config.yaml
arch: "vgg"
model: "rotation predictor"
dataset: "Sentinel-2 satellite tiles (TerraMesh)"
train_examples: 72500
image_size: 64
crop_scale_min: 0.7
horizontal_flip: true
norm: "groupnorm"
activation: "silu"
weight_standardization: false
depths: [2, 4, 2]
kernel_size: 3
stem: "deep"
widths: [64, 128, 256]
downsampling: "max"
init: "kaiming_normal"
optimizer: "muon"
muon_scale: "match_rms_adamw"
lr: 0.0064
momentum: 0.98
nesterov: true
orthogonalizer: "newton_schulz_5"
adamw_lr_other_params: 0.00096
ema_decay: 0.995
steps: 40000
batch_size: 64
epochs: 35.3
lr_schedule: "linear"
final_lr_fraction: 0
warmup_steps: 2000
weight_decay: 0.02
adamw_weight_decay_other_params: 0
Rows from block 2 of a small rotation predictor, named by matrix and row number. Each number is 128 + 24 x the weight over its row's rms, rounded and kept within 0 to 255. All counts start at 0. Numbers have three digits each. After the name is the row's rms in percent of the matrix's.
After each channel's rows are labels from the 100 images, of 14976, where the channel reaches its highest value: "lies over" is the class under the peak; "strongest on" is what is common among them. Only what is clearly more common there than usual is listed. The data: Sentinel-2 satellite tiles (TerraMesh).
# conv: 3x3 conv (model.blocks.2.conv.weight, 128x64x3x3, each kernel summed), inputs 0-63

conv.23 082:102099100152154147124136120127137155156146128167098101120145106175071070094134130136117104145126114185139143150160121122108125129090127159130104170110125145106101125094102094126137148138134126
lies over: snow or ice
strongest on: snow or ice; main land cover: snow or ice

conv.92 078:144117130126174122141120084145145134120084147107181130142104139127118136160140069125111118146131135106098099188111115111103141135149105126132114155106108167110092138154144153104099117173103111
lies over: clouds
strongest on: trees; clouds; main land cover: trees

conv.26 080:134144102150099099138131137172184110168146117137117123099081115139103107125133165095140133141082132072124136170114094106134120158104126144158112154107137142105137143094119149121109121157158149
lies over: water
strongest on: main land cover: water

conv.52 075:102137163115130131151111096106116173106099161103103113152148156118110119072121126133133135147123123153098181106166128103151105126118141171108093138078145131130155135163163135139148108103101144
lies over: clouds
strongest on: clouds; main land cover: trees

conv.125 079:145106098118163162141148114126136115152162147110101110134131113141138139148154122205138096094113076118138111117118077102129113152114094162158140152079153129128150135114113098119118115138132095
lies over: snow or ice
strongest on: snow or ice; main land cover: snow or ice

conv.29 068:102153087115104104167132126151149155137143127153146128143113129129105108112141200106153142140127140114119136124110143128111098138132135129136123135117167117091052113094100096076167133147144129
lies over: water
strongest on: water; main land cover: water

conv.67 085:111091133113135140102117153099083151111109140137190155105188174105171123132139138133128142100154117157119136134132075142136134116114135119082120128129161114139119145122106122129102161078138114
lies over: clouds
strongest on: clouds

conv.98 112:098130130099124159145110144156166120120158139163161124172118134088143153109123110155155144136156096089139104106130162146095183119086097131116104133104126129144083118135099115160131135140098100
lies over: trees
strongest on: clouds; main land cover: trees

conv.55 129:121151121174114152092150114123136131109129107101120142107159130121117125152100140130192162111064089151095115133144125131152081108107136163136126145128117098136134081159136101154117106137162135
lies over: water
strongest on: main land cover: water

conv.65 085:147147086111121139110163109126095136102147124119139158132185131094129135158114136087141159109108104187118130120170135147152133142146120135139091120167097085119101115113134092128139163110116087
lies over: water
strongest on: main land cover: water

conv.94 090:098115114120105127112136125090142133154088171138115075102084098133104087099119127144124149120078121117115127172117134146099144139143096077150156121133122119111177163132132133158140116131164138
lies over: snow or ice
strongest on: snow or ice; main land cover: snow or ice

conv.105 091:096115075093112165110103135144157147156146110079142103142116134147104115166105127112120107142087097117116097149124138103136151118127119168120159154124163130101109114107126146131167124121153190
lies over: clouds
strongest on: clouds; main land cover: trees

conv.58 112:105112144091096101145141129130158131138073107084167088121126112072099116149112137144129139184147132133147144130118188127125126161098143093100095129144146135137135121140107114145152117106137160
lies over: clouds
strongest on: clouds; main land cover: trees

conv.103 085:170121146158146123115098162147115148108137141099157157123108129098122125145090120136095172102146111138137176148163111124092135080104094157125159150122153095124141098101137096099114148118152154
lies over: snow or ice
strongest on: snow or ice; main land cover: snow or ice; clouds

conv.6 075:133140101156132089142180080159128133152115148091098095186142103158112115121148135157174096124129158138170119137087143113129129121098132120121159127109128120125100108123105112129104082134138153
lies over: clouds
strongest on: clouds; main land cover: trees

conv.41 120:124118122174127137110154049129124145137138166124113139095122134160146132172146096089127077113139129140098139149143117112137151103126117119128133111132122166115135148098110133137095054134148146
lies over: trees; clouds
strongest on: clouds; main land cover: trees

conv.8 078:106134136091141143125134128144089138136120160121093122214123096067103138127144117096110127133141107171157098143152079130132130128156123139099118133127124143156133108096144079134110142115111129
lies over: snow or ice; clouds
strongest on: snow or ice; main land cover: snow or ice; clouds

conv.76 083:109122146155137124118141118158098128143148132115115138117116136093110137128148097104113143091153133148133173118120126143104114107126148113103143096102137117108133087086141134132205175201153141
lies over: clouds
strongest on: clouds; main land cover: trees

conv.96 108:139128147173168077102154136160152109139129141129120095141154179162127087108109093132151147149139125128097150129168069132118094104121128163127146122125122147113126148104083106106100131121129143
lies over: snow or ice
strongest on: snow or ice; main land cover: snow or ice

conv.3 073:095137141125148131129130122104106113177122159154104134111120099154105093088121163166149105113083139175133091130128121165136142114113142116101090089131095153147160133176121125145131129084116141
lies over: water
strongest on: main land cover: water

conv.24 134:147156123082126067143102095134176133132114137181125119094165144102138143115138160104138089094143117129136111140135121120128121096141118113118159109145101089173119114143144130115120074154106107
lies over: water
strongest on: water; main land cover: water

conv.64 105:119114144158158111126138124135116131142143168127112151124122087138128115114138095163129122148151145136128152099097147092126126038105129128113131110112171134118143090094157129142150074139177132
lies over: clouds
strongest on: clouds; main land cover: trees

conv.81 078:124143144158152109141135108097134153127118122116114141130130127134112129094094074123082150135091087153144158102131176122115105132093156062089127151169113155147136157140117157112103129107121120
lies over: snow or ice
strongest on: snow or ice; main land cover: snow or ice; clouds

conv.25 132:125130151167137092081122157151140145125123091155151131133133122160144141098113094139091138158099102141059104120136166131126112098085166113118128088133127116120147149166129123119149172109139130
lies over: clouds
strongest on: clouds; main land cover: trees

conv.77 117:139101155098150150163083078140150156143160121161138150156113081109140134112119078125115111135135134118140122094124170103132114112115125149113132150093137154139162069158134119130158104133112098
lies over: clouds
strongest on: clouds; trees; main land cover: trees

conv.75 097:155150116141115084119131124124118146121092106129176115107171160144106146129097102141117137137117133186119134159130148127120157110106162084137078119175089092148121167134116119100129158118117114
lies over: water
strongest on: main land cover: water

conv.51 098:126152128136135159147164144120092156094147125094102144125145119161150122134116149116103095078128140127158127129087143116115144101094055107108157092148156122129166143124093135131104150119168131
lies over: clouds
strongest on: clouds; main land cover: trees

conv.116 133:124160133172150131093114144130131141157128163134094124078135134070115124122121139139108150128104083147095101118146131156120114161126136118121099100150065115103094117127139155144136151156081147
lies over: water
strongest on: main land cover: water

conv.30 117:148115169139147162116172128121118116169163145138099161152147131123121145152123113129129138090151134113146123111150061131106123095073116138106117114083118152158156137084112120134095124142127091
lies over: snow or ice; clouds
strongest on: clouds; main land cover: snow or ice

conv.56 073:134143137155136111171101111139085173130126103111141133132148133085119173080101132106117140150149129111141155117165129107138124127128123173124137108132052122135141161139147073121150120147098129
lies over: clouds
strongest on: clouds; main land cover: trees

conv.71 084:099161146076106114178134181160085157120146125152117122107155123107131125118161166148121131088153116142158148112138077150115124138127141105105129131127119109093128122080129143126114125145078117
lies over: snow or ice
strongest on: snow or ice; main land cover: snow or ice

conv.62 107:125128141152124153132107133115127139130126089139093172151120119162125163101110119121110146154122142185150085130128080120150109099118127117121108091151104137129044165116156124119150118096123137
lies over: clouds; water
strongest on: clouds; main land cover: water

conv.7 086:110119093112123144105108134118092166133118124155136085177125092131121140154136169105148105109128100086138097162104142126113111125130122080130167137121101155116130159144171119197141118139121123
lies over: water
strongest on: water; main land cover: water; clouds

conv.47 101:101129137129122159124077145133175114114112112122170173124097118131129132144153102109112147131158156118123092120128129133117159163087090093147143107101091127148158144133087164138117084168131115
lies over: clouds
strongest on: clouds; main land cover: trees

conv.97 092:154140101121151134131113140105118143092080125103099162102100151131121090104131116135085156169189175142126144125117143071144097113114165127140117134120141137128132113162156154133142131083115127
lies over: clouds
strongest on: clouds; trees; main land cover: trees

conv.49 093:110148137145123149138038099129152124107126101153164146143074110136136170123104118162131117159126107096102104120137129141134155139124119120145159132092116160121111135141092117150130092148148087
lies over: clouds
strongest on: clouds; main land cover: trees

conv.48 095:092122150107120156141076130113157157118139112140156133147148091074120112098124125142114143150139135103134082135114180142133141094114091149099128156137143148133114104176124099166148112174125120
lies over: clouds
strongest on: clouds; main land cover: trees

conv.79 111:141132115175120129163147131127113177121111134105179129151143132132124136120140116077091079085107140168126122154120163131108139082122095069094117104144156141123123107129108139108127129156151127
lies over: clouds
strongest on: clouds; main land cover: trees

conv.102 090:087132094127123154122120157119172179099110138095138151138093145109108140122096145149112137124141118145081088151143103086202153095122118121122156131147117146120127103141121132135154097115149149
lies over: clouds
strongest on: clouds; main land cover: trees

conv.17 085:106130127080135144139168131122103135126143110109103107125121113136111090120093156140138152083073089146137101167165111134150110123111117125137189113160150158113132085132132121137157148132173108
lies over: water
strongest on: clouds; main land cover: water

conv.5 100:132143136156158110107157113116151093153149133136064104109123139160120092128128118103153117097132153152093168155161086158122123099086149160111118139107135149088123132107104096129144088145135120
lies over: clouds; snow or ice
strongest on: clouds

conv.109 105:132146074098153103079081144139128127131145108112112144067110124126138154145120118125092145119137141100139151167135123100153158118147112169145174162126146109100134151114127146105125129132168169
lies over: clouds
strongest on: clouds; main land cover: trees

conv.36 119:146135153148167165058140142129108129133162132150116156147142120072123117125130114167128112148099121140071137120144120104088141145102126117133134140140100068151100152153137144152127136098113112
lies over: clouds
strongest on: clouds

conv.44 101:134109121090135160114141166081087130150131174158085154119133131126127109123123106116131123108161124138122148155134116122094117184143101125159090123157114108141140149122094145135110127155144055
lies over: clouds
strongest on: clouds; main land cover: trees

conv.118 096:124153135141125141098131105112106122110115104121118140085026161137116156143139174157136130113122128123098170114143100111101121127099130093163150135109132143115144148141145164140144139091148119
lies over: clouds
strongest on: clouds; trees; main land cover: trees

conv.12 076:120125117072112170138080095126117182134132127146107122139135072115092160144097106099119142152150098139170140107120131139122109120135152130127139174131132140149115148149139105175135147112126080
lies over: clouds
strongest on: clouds; main land cover: trees

conv.114 127:122150132070124062155133170155128152112132102133112074131105139143135139127147099144087088115153116115112108139150135127106142134096126125123188147112113111112125112128132166153100165111125099
lies over: water
strongest on: clouds; main land cover: water

conv.63 134:102160169083142136177117173108094138125122129127106090117098131163142130111130122143095129126150172126132136127129122159080143128096126091117129145128139160082113078112135107154128179120125135
lies over: water
strongest on: main land cover: water

conv.43 108:126147157146122095125108118124083154131110153129132087146155094149172159104114084179128133092108097125107096112133143138137119111146131078149141160121145139112137120124104079143179107141136149
lies over: snow or ice
strongest on: snow or ice; main land cover: snow or ice

conv.108 118:116100083122130178144149132087103131142108182163094150146104108136133121113116116102110151105159133145140132124129153136118136138144122092131121086119091147103114110153160150184086123143155092
lies over: clouds
strongest on: clouds; main land cover: trees

conv.50 085:115105139141119137138180126117082121130169166147107130108144123168125123124108152080132139063111141103157168111109091147154110099180136142139162103099115128134149147118117105147115139137130100
lies over: clouds
strongest on: clouds; main land cover: water

conv.46 074:116117134126106152143098167131174126124097120091179143134106118090140108084125102135107116144094149097129075126129143099121203142149126145108105119134128162164094114144117137123127126147143120
lies over: clouds
strongest on: clouds; main land cover: trees

conv.93 097:119123181127154082115127140123134155121131088133193100102092128097158103128131090144125132132153137111102101123123125136128131101126150099163161101110128115172150139082138132140166094120157153
lies over: clouds
strongest on: clouds; main land cover: trees