config.yaml
model: "rotation predictor"
dataset: "Sentinel-2 satellite tiles (TerraMesh)"
train_examples: 72500
image_size: 64
crop_scale_min: 0.7
horizontal_flip: true
arch: "vgg"
norm: "groupnorm"
hidden_act: "silu"
weight_standardization: false
depths: [2, 4, 2]
kernel_size: 3
stem: "deep"
widths: [64, 128, 256]
downsampling: "max"
init: "kaiming_normal"
optimizer: "muon"
muon_scale: "match_rms_adamw"
learning_rate: 0.0064
momentum: 0.98
nesterov: true
orthogonalizer: "newton_schulz_5"
adamw_lr_other_params: 0.00096
ema_decay: 0.995
max_steps: 40000
batch_size: 64
epochs: 35.3
lr_schedule: "linear"
final_lr_fraction: 0
warmup_steps: 2000
weight_decay: 0.02
adamw_weight_decay_other_params: 0
Rows from block 2, named by matrix and row number. Each number is 500 + 25 x the weight over the matrix's rms, rounded and kept within 0 to 999. All counts start at 0. Numbers have three digits each.
# conv: 3x3 conv (model.blocks.2.conv.weight, 128x64x3x3), inputs 18-23, a 3x3 kernel for each
conv.0:508492481482484477470504514502520511523545550504502481488487522455491509477507462503495494497479448509496479512511491527491450516506488529520497543499465514516508
conv.1:499538551483543528517582530501469500477474527449500518448489481467468507420480486508473461485469482523485498509513476513513486511490480455500507456499478458496495
conv.2:498497492500492491494496550568576523521484504474459484483462462488507483470479492553544471503507480527493558470483501500491501513504490470480508490495480464455504
conv.3:533499501486471500479478489484499519481492518489508480485493462460482506519518467516488505460541547518523499481504504493489497476476497510513476483476453498484478
conv.4:433447453459472456478468441555510513560544543542515546545551570530508518531552550418454428437442422430444415524527545504512534517504510488503506481481494523535500
conv.5:493432436505547544480479488463447471529529472517525519480507490533533502538485489525506487496654541479466509517496499485492519486484483483477474482495514440458492
conv.6:489540536509538535557530488526550526520498512463460498493462503491484489495482505502470544505486539519526524493494514489485469490497509536493516471456487482516493
conv.7:532517547547507540521512490476522505546514483497492454454493459483500486494489489521549510501485503495485465515483499519469496520491480492539492478493564520473502
conv.8:537513582556576495554518510519522432503448495474551537478469461475480492497507512452512491477439447480474484485503516495483471476481491470495510485516525544518478
conv.9:532509530496531536481492456498500491484489506487485492494490478528550530495482467468452489496496461458449459508508511475485483493504505514501499500466482499526524
conv.10:502519525459489462507484474462495485496539541505496559521540524449497480474494492521563547496527522536523483499492473479476497501469485491478451473482456512479466
conv.11:510511476497468439518495430490507470520513462520534485492522522511533514511505499589566496608529448612507465446476508478478490488475470468432468448417498502453488
conv.12:504463496497526514503539500466511497469486479542531545475453471502486467513468448528502477517516496471453491491482507494495475498460462562526493522484477501533527
conv.13:531504534463500553460539594486483505492477522482500494483485458496498451488521456524504522502494533498517541487473497450481486446488455495487464484505483475516518
conv.14:498509497515503505489489492511491491505500471429451479440439438482474467556573594468481478483475483508474493456477511501511487494481480451479504480492496510507518
conv.15:460520518474442527520475461489479486472476477470450465476499512479473478510512491509491498508475485463516512471486485481483510479488485560497464541474452547545506
conv.16:534526518485479520520496516468486486473465508458453477492533489471504494484501488537497492509495522496454524521494517485486478480501496468493451462486479497487486
conv.17:472480508490491505536504502521527529483507502488462450498510513481455486516501474490515537500484513482514499486502524481479487472482514482504538454457467492478465
conv.18:527496491544559535522486479477522479470482489502486502484476477504525498454488479479481502491544506462456498447492499480484489538504486513489500461484492498471485
conv.19:509510484480481469499452476503512517488520532510512499474462510507519494461477474472518478525514467482544498464462474470483509471490508485490519478497493484481512
conv.20:469515550496507481495554513490489486521519545476500498503507491510487495473473505488492483475482475492501444514511507495497524466466473473515479503511487502498482
conv.21:485497510493469506489507498489515499466504515451468531470503495531531539463516494441540532459508553505530468463474493459507486484508507439448517491463445498524474
conv.22:505517522461568547467471536474486490529496487511481482475511506471449513531474461473528529468445491499450474508498476482535520505499547489458486537556449517521501
conv.23:508519463500498473480492532526488456420497508559567550499465465512500514472482498537542477524505546527529508470482470482457495445478486475486465502492486448432472
conv.24:476466497493447486449469485518549505562526459531569532474512472519532500540553510492483501463482505454467477496507501512513500496519523523526519489512518497498518
conv.25:512499479500520559491467505510477466521507472509535537486484490508515475507501493536482467532561555536509539517523523485492548503508507497526518463525546499482529
conv.26:516454479501483491486474497494520493456471441472496465478514518482503495488490478490507500536484523530480495459505489494518490455485503508501465507522475480490468
conv.27:489513516537511532567580471481461474485501467515537545482481484492492477502524443448491501518520444525521525478488451513522505490501489452468515552498501534514505
conv.28:496494528536539496502529552474491464462469492473431442519522483485525526466486517501530529498505529471503489470436463512467437506491488441476517491438458534491437
conv.29:495502549487488491490540510444432465535551504534505477495520509494510465508514488493516516501506496497503476484484488474486479505516505517514517484467490470485486
conv.30:471503500486529535499584537527549510496524490522500492475477505528519498493507513485479510504509507513498464489515488493484491502505493476531530476500530499517541
conv.31:513527519533533549506515510493471462489522505495527545520527531497503516456487486502468427475526473447462482485511527514512525515517500460495504430485542487453474
conv.32:487477496537494508515502496508515506463485491501486485505486502484500526469514501532477474510514520499515498507512503513521512488508458506495517514510505513521486
conv.33:462458499468488480484510482473449444474467471488487491477500521519488509521541516499534546472497486509474417532522564506476464512483488535502501513489454457477466
conv.34:499527525508519513462496510506487495485483474514474496451460488458449460509527515533553513481494510464485546475494499495523495482504504496511510516499515527528543
conv.35:460484507492525543495493513511508500476506523514478526501557528494561506520526551495481492439499524478548526457498465461492474457483465484487474482486489479487495
conv.36:545516531526521490496486506505502527520558540470495468501493481460498508507510496467509483487473415471426434523506491525500468487481488483532517491483491481462495
conv.37:477502512465524563522496530536480508475446489545509531501507512523528531503507508492506470491489516491450470485490503468484526510489504469511485492512497485485501
conv.38:489521541500509488524506502543517503531483470524518506523487473479446463537510517450514553530502440490469511477457459474441460471447433503530559512515531510509490
conv.39:527503497523491465484486499538530547479467505477482483524492518496493518530522564504484487476439509474500591482526502465494498512483531563573536497480485457447491
conv.40:544575541497548495472495486477493494508494461515504462476486529459464506476471488491475479532543509515515509466480499482491508502516487466493507498486489507495479
conv.41:500473508465460495422490487493469469515500515483500525509484472552514473531503497510529546533524490538524501527509492532506493521525502511536545492504485496488471
conv.42:516494484516522501523513491464507532470511506458480522498516461524541502529529515504509471497519494510508509494502516496507482494462495490507509509456468507488464
conv.43:496514456521553522495503540514530499525517532501501529462494505461469492476486472548492460527577531474506500546528468521588540497507542550460391592605428503585557
conv.44:512496497501504524463449509500519496492470496513511527527526492504486508502469503493526509468501533488493480501511498506515496492487490493489463501489485518477486
conv.45:476509511494466502473526490487509505490485456489531484481494485532520513539524501511505474520510480504511530554546531526514534479507520474521496480494518461489481
conv.46:516518467503506497512514489495490545474491470480480492469547514491497461524477482454469490495466471505516488523507501496531492517493487517497479518486478491468491
conv.47:470515491547496484493486497495483450463470496491519476511445492473504535510518463540495478555476486496525465495523500525493492477505495508530509551496465468476515
conv.48:507517527518524485534489487511505496517497507517528520487504458520450471481443508456459474475479486455454500496509503499520480483480492493476513494497472489486503
conv.49:475470503490564525500570477479489484476478459448462469481501485501503470509488480482500535490535507519518454496484494498506518515530496484496521508556549517566502
conv.50:525529512465477491466458490511526498506513498526512480481493472511548490506468508507525508498534520535531514504514468513492501502495498526504464506516467534505458
conv.51:480511503495491526484501492495495525518494518511501526490521488459517490479518492503526514528528498508504553524489533519486524515499521515475475512480488523491512
conv.52:505500511467536556528510479499496531521561513457477519463512520545518530475514529479549542452519474499496452477504473481512511476482515488434484511500525507516504
conv.53:448490501538455528519532507517498500516516519482511483503514505496473535497516506520534449558456564536530460469478479478490510495504499492501484500498481460481473
conv.54:483549525478510517517481545510495456474494494496477493508480503512496511519511488502505543507505497527529498497506504478474486498519484517512502496491510512505522
conv.55:485494481470469488469491515519524516535511519531519528537551534488502487486467460504527522457500517483461482483479504464473513495503517467492525490492534470500511
conv.56:480513476537541498497508466481516515507506520543490494521485521470512547490478496468460470481455476518492519508494498501458478536484511522506512488531543532542493
conv.57:521461473484481473502501506453466498482467453492505454500467471547532506527507495477476501458492539494484484497509531493507516483481488508510474440517552436517525
conv.58:520492475477473498490527510435506469518520519502512508493440498484485490520516485489436447472459464495454464497480491476477481480461492508491506472473497466492528
conv.59:465483477503519531476482491563551555462436438450455464463469468497514567522540547459470461493492495494503494517514527536535519528519500481488520497512506502501486
conv.60:545579514533565522511511469522500506520546524485527472485522503501530489488488486506527491562593438469519449496476517520489478513489470488518516481473463532456422
conv.61:524506483531485512518480478505486455502494455471500512517516524497473470506497525530478461584469448482477408479494502457467452472493497522509533529501537556522525
conv.62:523548529500520517477502508527539530472484518465455468473463468487502481536542499555524516539514526531494486490529505484505526488480476506523485511558562506522517
conv.63:514515494473492492470476501449449499491487511441466500520502522506479472531515469538555517524562518525504497522502537501502522500495512505514510498518528511478452
conv.64:495489487533498523496478478485511534482468491505507483453454489487452482489511464501480497533459534519535495502540509475503492509491479507531504490510499464446481
conv.65:517502503505500477535501478531532541519559521503509530498548485488542502502486464494484468513498469513459456501510525503504483511503465536509497534498462508501485
conv.66:507489486489496504504527491572553532537519524522533522481531563526518513523473487456458453494479484467488499512479529514497518500517499514484499512513521549538518
conv.67:485485476531512481455474504502518511473511525568589562539546514505509512537533502419496513507513482491504478532510514515517499524537533454521546522475470485500506
conv.68:473496488527498481510499507530522506480511506464511526524458475517477475514493490488508471466481532526499518493498512496498512467498471452530456463517492510444480
conv.69:487504489501475476534535528510534513510511528503505539495479544478498507531523527502524481504489502504491476499480484501504477495522492549531502553520547528537478
conv.70:472501469488487471477489457514501497546545564527539546549513490522512530511468512472507547488481493501479518460469459490492474469446455508528484525511494485467480
conv.71:524491470483486479505502470519477494551515525525495515499474471530515490492521488480508519465473513497463491500508469509508484519514503491464507489494511508507516
conv.72:451469445479468440474440453511522508539480487546537504548538551515558564523531514511531484450507523453497519534500492540497459504484465480488510470533515487480496
conv.73:478489519479479514497467485534521533542508534513553549467539518451551507455574539501501503516506487514513503493511485499511493514509508511500488517529529507494518
conv.74:495468473485464506422444461517495511490510504469493477534530523483507519528497505554517475509519591508520507522498486471487486490500478480490482449475455474449442
conv.75:508496499469474506471480494548522531507537558531485494520527567540507508479521486492525539494492498490543505499492470467501497483494488497521531486525508477513528
conv.76:487517502497500486504482478519535495517491481482466465501523468526520487512515482445550502455482491442472515479485512500503509480458501457484489505520524493534532
conv.77:535552533531519505484486521486505476501489487497491484476488503445474472427456479483509474460483502472495511494513502498506529495514522481465481503502509537538518
conv.78:539501526523515526542526497498480455480458451478479484470438453441432436433450437529534540535517555550552546482479493465464469458481481473479483476488486497487478
conv.79:536522525502542505521478502528491493498519512487530526543496494519482503503471511530508496504504496494494497483487494516529486496488497501493496525518497519505493
conv.80:500510503507486511514512512479504487504482472444485525503511478471478484486517520480436448505466511499517545507499503487519501492478491491500503503514521477454485
conv.81:492512513488515489491509501492459502499476482533543521467508526476490496507518505506522478519502491484515507496510483503494485491494480523507482536494486519501454
conv.82:471464487486504503503525469493491534502494547513495497478525550484482524451497518546508498535443486526494525483466492476463509454478514527503484481472487514511509
conv.83:527509487541507528519507502493486486508507479531525491505521537513504489494475492523524551511500519497497486513506509508473488501513496474493516512515560509515499
conv.84:524500524501499508541490505453480453471495476497505492487447470523507484503503458513490454466485484475485535509475510487502515485496500482462483512491486503482506
conv.85:518478514517469519532502521534504491533494497521494507484468501476450514481464519533468495519438515495486511510488481488467483497472485468490498488506491500479499
conv.86:515504479535490487497492521513515478462473470474510498477480484507513506513493436478488536488509555475496477503532512517534517481494502488504525493479509502504483
conv.87:517464492539495484485503516462470494464466516530517508469486513506540520512528537525488541511488486476479476498502497508489492475470477523472473503494482463502477
conv.88:505501536477503525486512521528524504536527463505442465560489470488461496521494478523457494452509545483525449479467508481511539488513529497511509448512528472523514
conv.89:494484511502498497472486498494513520515489486533492476488490518484505503472498502514487480542490485500512515526471499518464487499478497499509534496503512471465468
conv.90:528515485525492510511478513505511480519506509499502509460444499472455526506520532481487471482483485513443480484479476484486494466457481498485463463504521471484551
conv.91:524510491508467471522483495479474491496482486499493508502472485502503537504488545496481513499498514556490520501477506496481484505497488450499505495515497536496452
conv.92:489495544468516525487478551481541467490481489470493493545521478506485481524504499514511498511488503467495509480508494473520495473514502499489531510501491500508502
conv.93:465502480468494481512491480460457466475461491485487540522539483519523496460474481471464434474493463506496547494472510503522533536534542538530516469456451483479454
conv.94:487468505443460514468511525490497440491484447502467482505479494459461529477474485497505479508502539471520502505485449497478481491494510450474491446477501448492534
conv.95:445438477462454481501465488490478495469488479478464494473504511515509492518507521460524535513515520513511518497543501485496500519513461518484477552519497489499501
conv.96:504519507512520509501508492487488468508561552521556503544556521519511526533534533527553527501499507519541510486496511498494494498509512497451492479446442479490497
conv.97:506451470496527481460495495504504483470440466524507472532540484530576548469462467522477481516518462512494533504511516472476497498500494491494485488499481439443502
conv.98:529494495526522530567547540485484482503511499493494492492524503484536503460530500482497467452496509474452442507500503507527496506526516512517541517499529511512505
conv.99:497512492493495490520519492463507519494505476511490474498488510494473463523512504515520483478475470518487503474491463480472468497517498504492459490491482527476504
conv.100:508501507518486499510459507475446496474461524483505500471501465456501508480512506485492537497542556551516582512484473529498478498475479507506512512497524485489552
conv.101:507513517505522498498515521482468470510545513517541525484464447500487484500502493482504509464492527434480453482504510490492507474468479489516484515536523546545535
conv.102:492503513520520489482511513501452427475502502474484526477513535506485539500489532507509469471488515470488494475491479521472480490527474543521502515501500475510487
conv.103:531494506492462483511514483484506495519531507460449463502478498486499517491508526474501497468447479490528487516471483517484488522490502464504524524516484496488488
conv.104:501511472532557522509538494497512520479419454517484458502492513516483525526521517476495454520510505479505456476467465496464471488470484498488510459489510468490497
conv.105:500497482530552498470523511491498504455477483490523522498510479485532504522510489530545501509517511495486494485500487503495474481475492448493474531519511505482476
conv.106:492512488515501510479481509532545529457449450488483497493523514518513509481471477487557510529524501514514544486483482466448471504504468488476482452464481557514518
conv.107:479532464490553487460485470498519528471489495502489510492477456452505451455501448509539468506552479503530508489511498493498493473494507502500499512496484501521461
conv.108:525541492552489504522499486520516502471457483452469487484455467507520502456510483498504500517518507484522500493497506505515499514496503489512468513487505510508467
conv.109:483471459466467447478469433460477528446504525481472510520485486518505472468500527513500510487508496474520482498501494502514507512525501505493535523525515521536484
conv.110:501496499474478472462462476515532516498486506443456462495475456492470457551537513528561510538545532534524486509578545519540516516505495533516489552553538516478474
conv.111:526537440502498561510489468509513469528531523530514466500529526509480506498513515502476515465505489496484470480467468435501483454461476548485480507561497514485539
conv.112:499486478519515466482527527477501522485499518524517505497513528482499504508508504497545555511518509526581537487461473527497489515522492505468432522494451573540466
conv.113:434465514498453508464495525512483488504485511479514525535541518498468527493502468516506495491493534488494473465425490495459514484488497440469476486466507515508530
conv.114:513518507491506533497482473482486480475497464484491491515486488505512526500507532519477530523511518511498508497500515494491517518507508475486486539518514522511520
conv.115:456478457491472519507486490528493475504461443530528518494493508485461523498494529543520477536514498542520521498498490531519502516491491493495474464462484508477482
conv.116:513486444452443466436441485530507496508479489534500506510499510552549513487464460504461447464428447448452460508489494493465471495504493524500513513474481509488470
conv.117:508486509494506515495531482483488503484495485525497450504515500494509492513497539508476474531486493517518461489473527475488494475488486452503513475472503491478469
conv.118:481483495474472459486484454496469457439423449422437410485545513517538524486514538488506506519514491508504507467475471510498505498503514509521502533525474558505510
conv.119:512528492515523531495486572501511527514508499534484486494481506469484493472461449492507478479485517479484496516510508513495522477489536549527496503517510506519531
conv.120:507562488486493473486477469487479499518483509489495509486512508532525507513514491496489500466488476474500481482493506504520503497500497492515525489490495529463467
conv.121:510529527447493481476475479493499499494490477522474515501475508489501469507486452473541622533595580552527496464482498508500485503483475472476457494501509525515518
conv.122:514511509477483498462477535524522520535535514480480495494529466500495498488467487494485480520475472519496480487488502496507529508495503517529555482496530457494533
conv.123:485500500474511504494488468492525516514512516501480484481466519495519503486470486460486543486457499497492519498512534484479508490475513476467455487495530492507509
conv.124:515505485509563542515508524497490494501472488498510532526526498520528509517512510522535508451486481486462472487490502497495528463493504567554545519537522532476478
conv.125:540496454518518516510494480523464499559469510525457503472494498475480512492518502540509500492495499512498510482505503485506533519484525490497470554496484539505508
conv.126:512531462496488574540529476489504464512482461489509533494500479502515499495519515497527449478519563506485476506491453486473496514465466505529527444503520470454447
conv.127:521494485499500521508500468479483484455493466493498507467477530478475483501527536481489470506507531442468451523571509474514522496515505460441443496484468483507480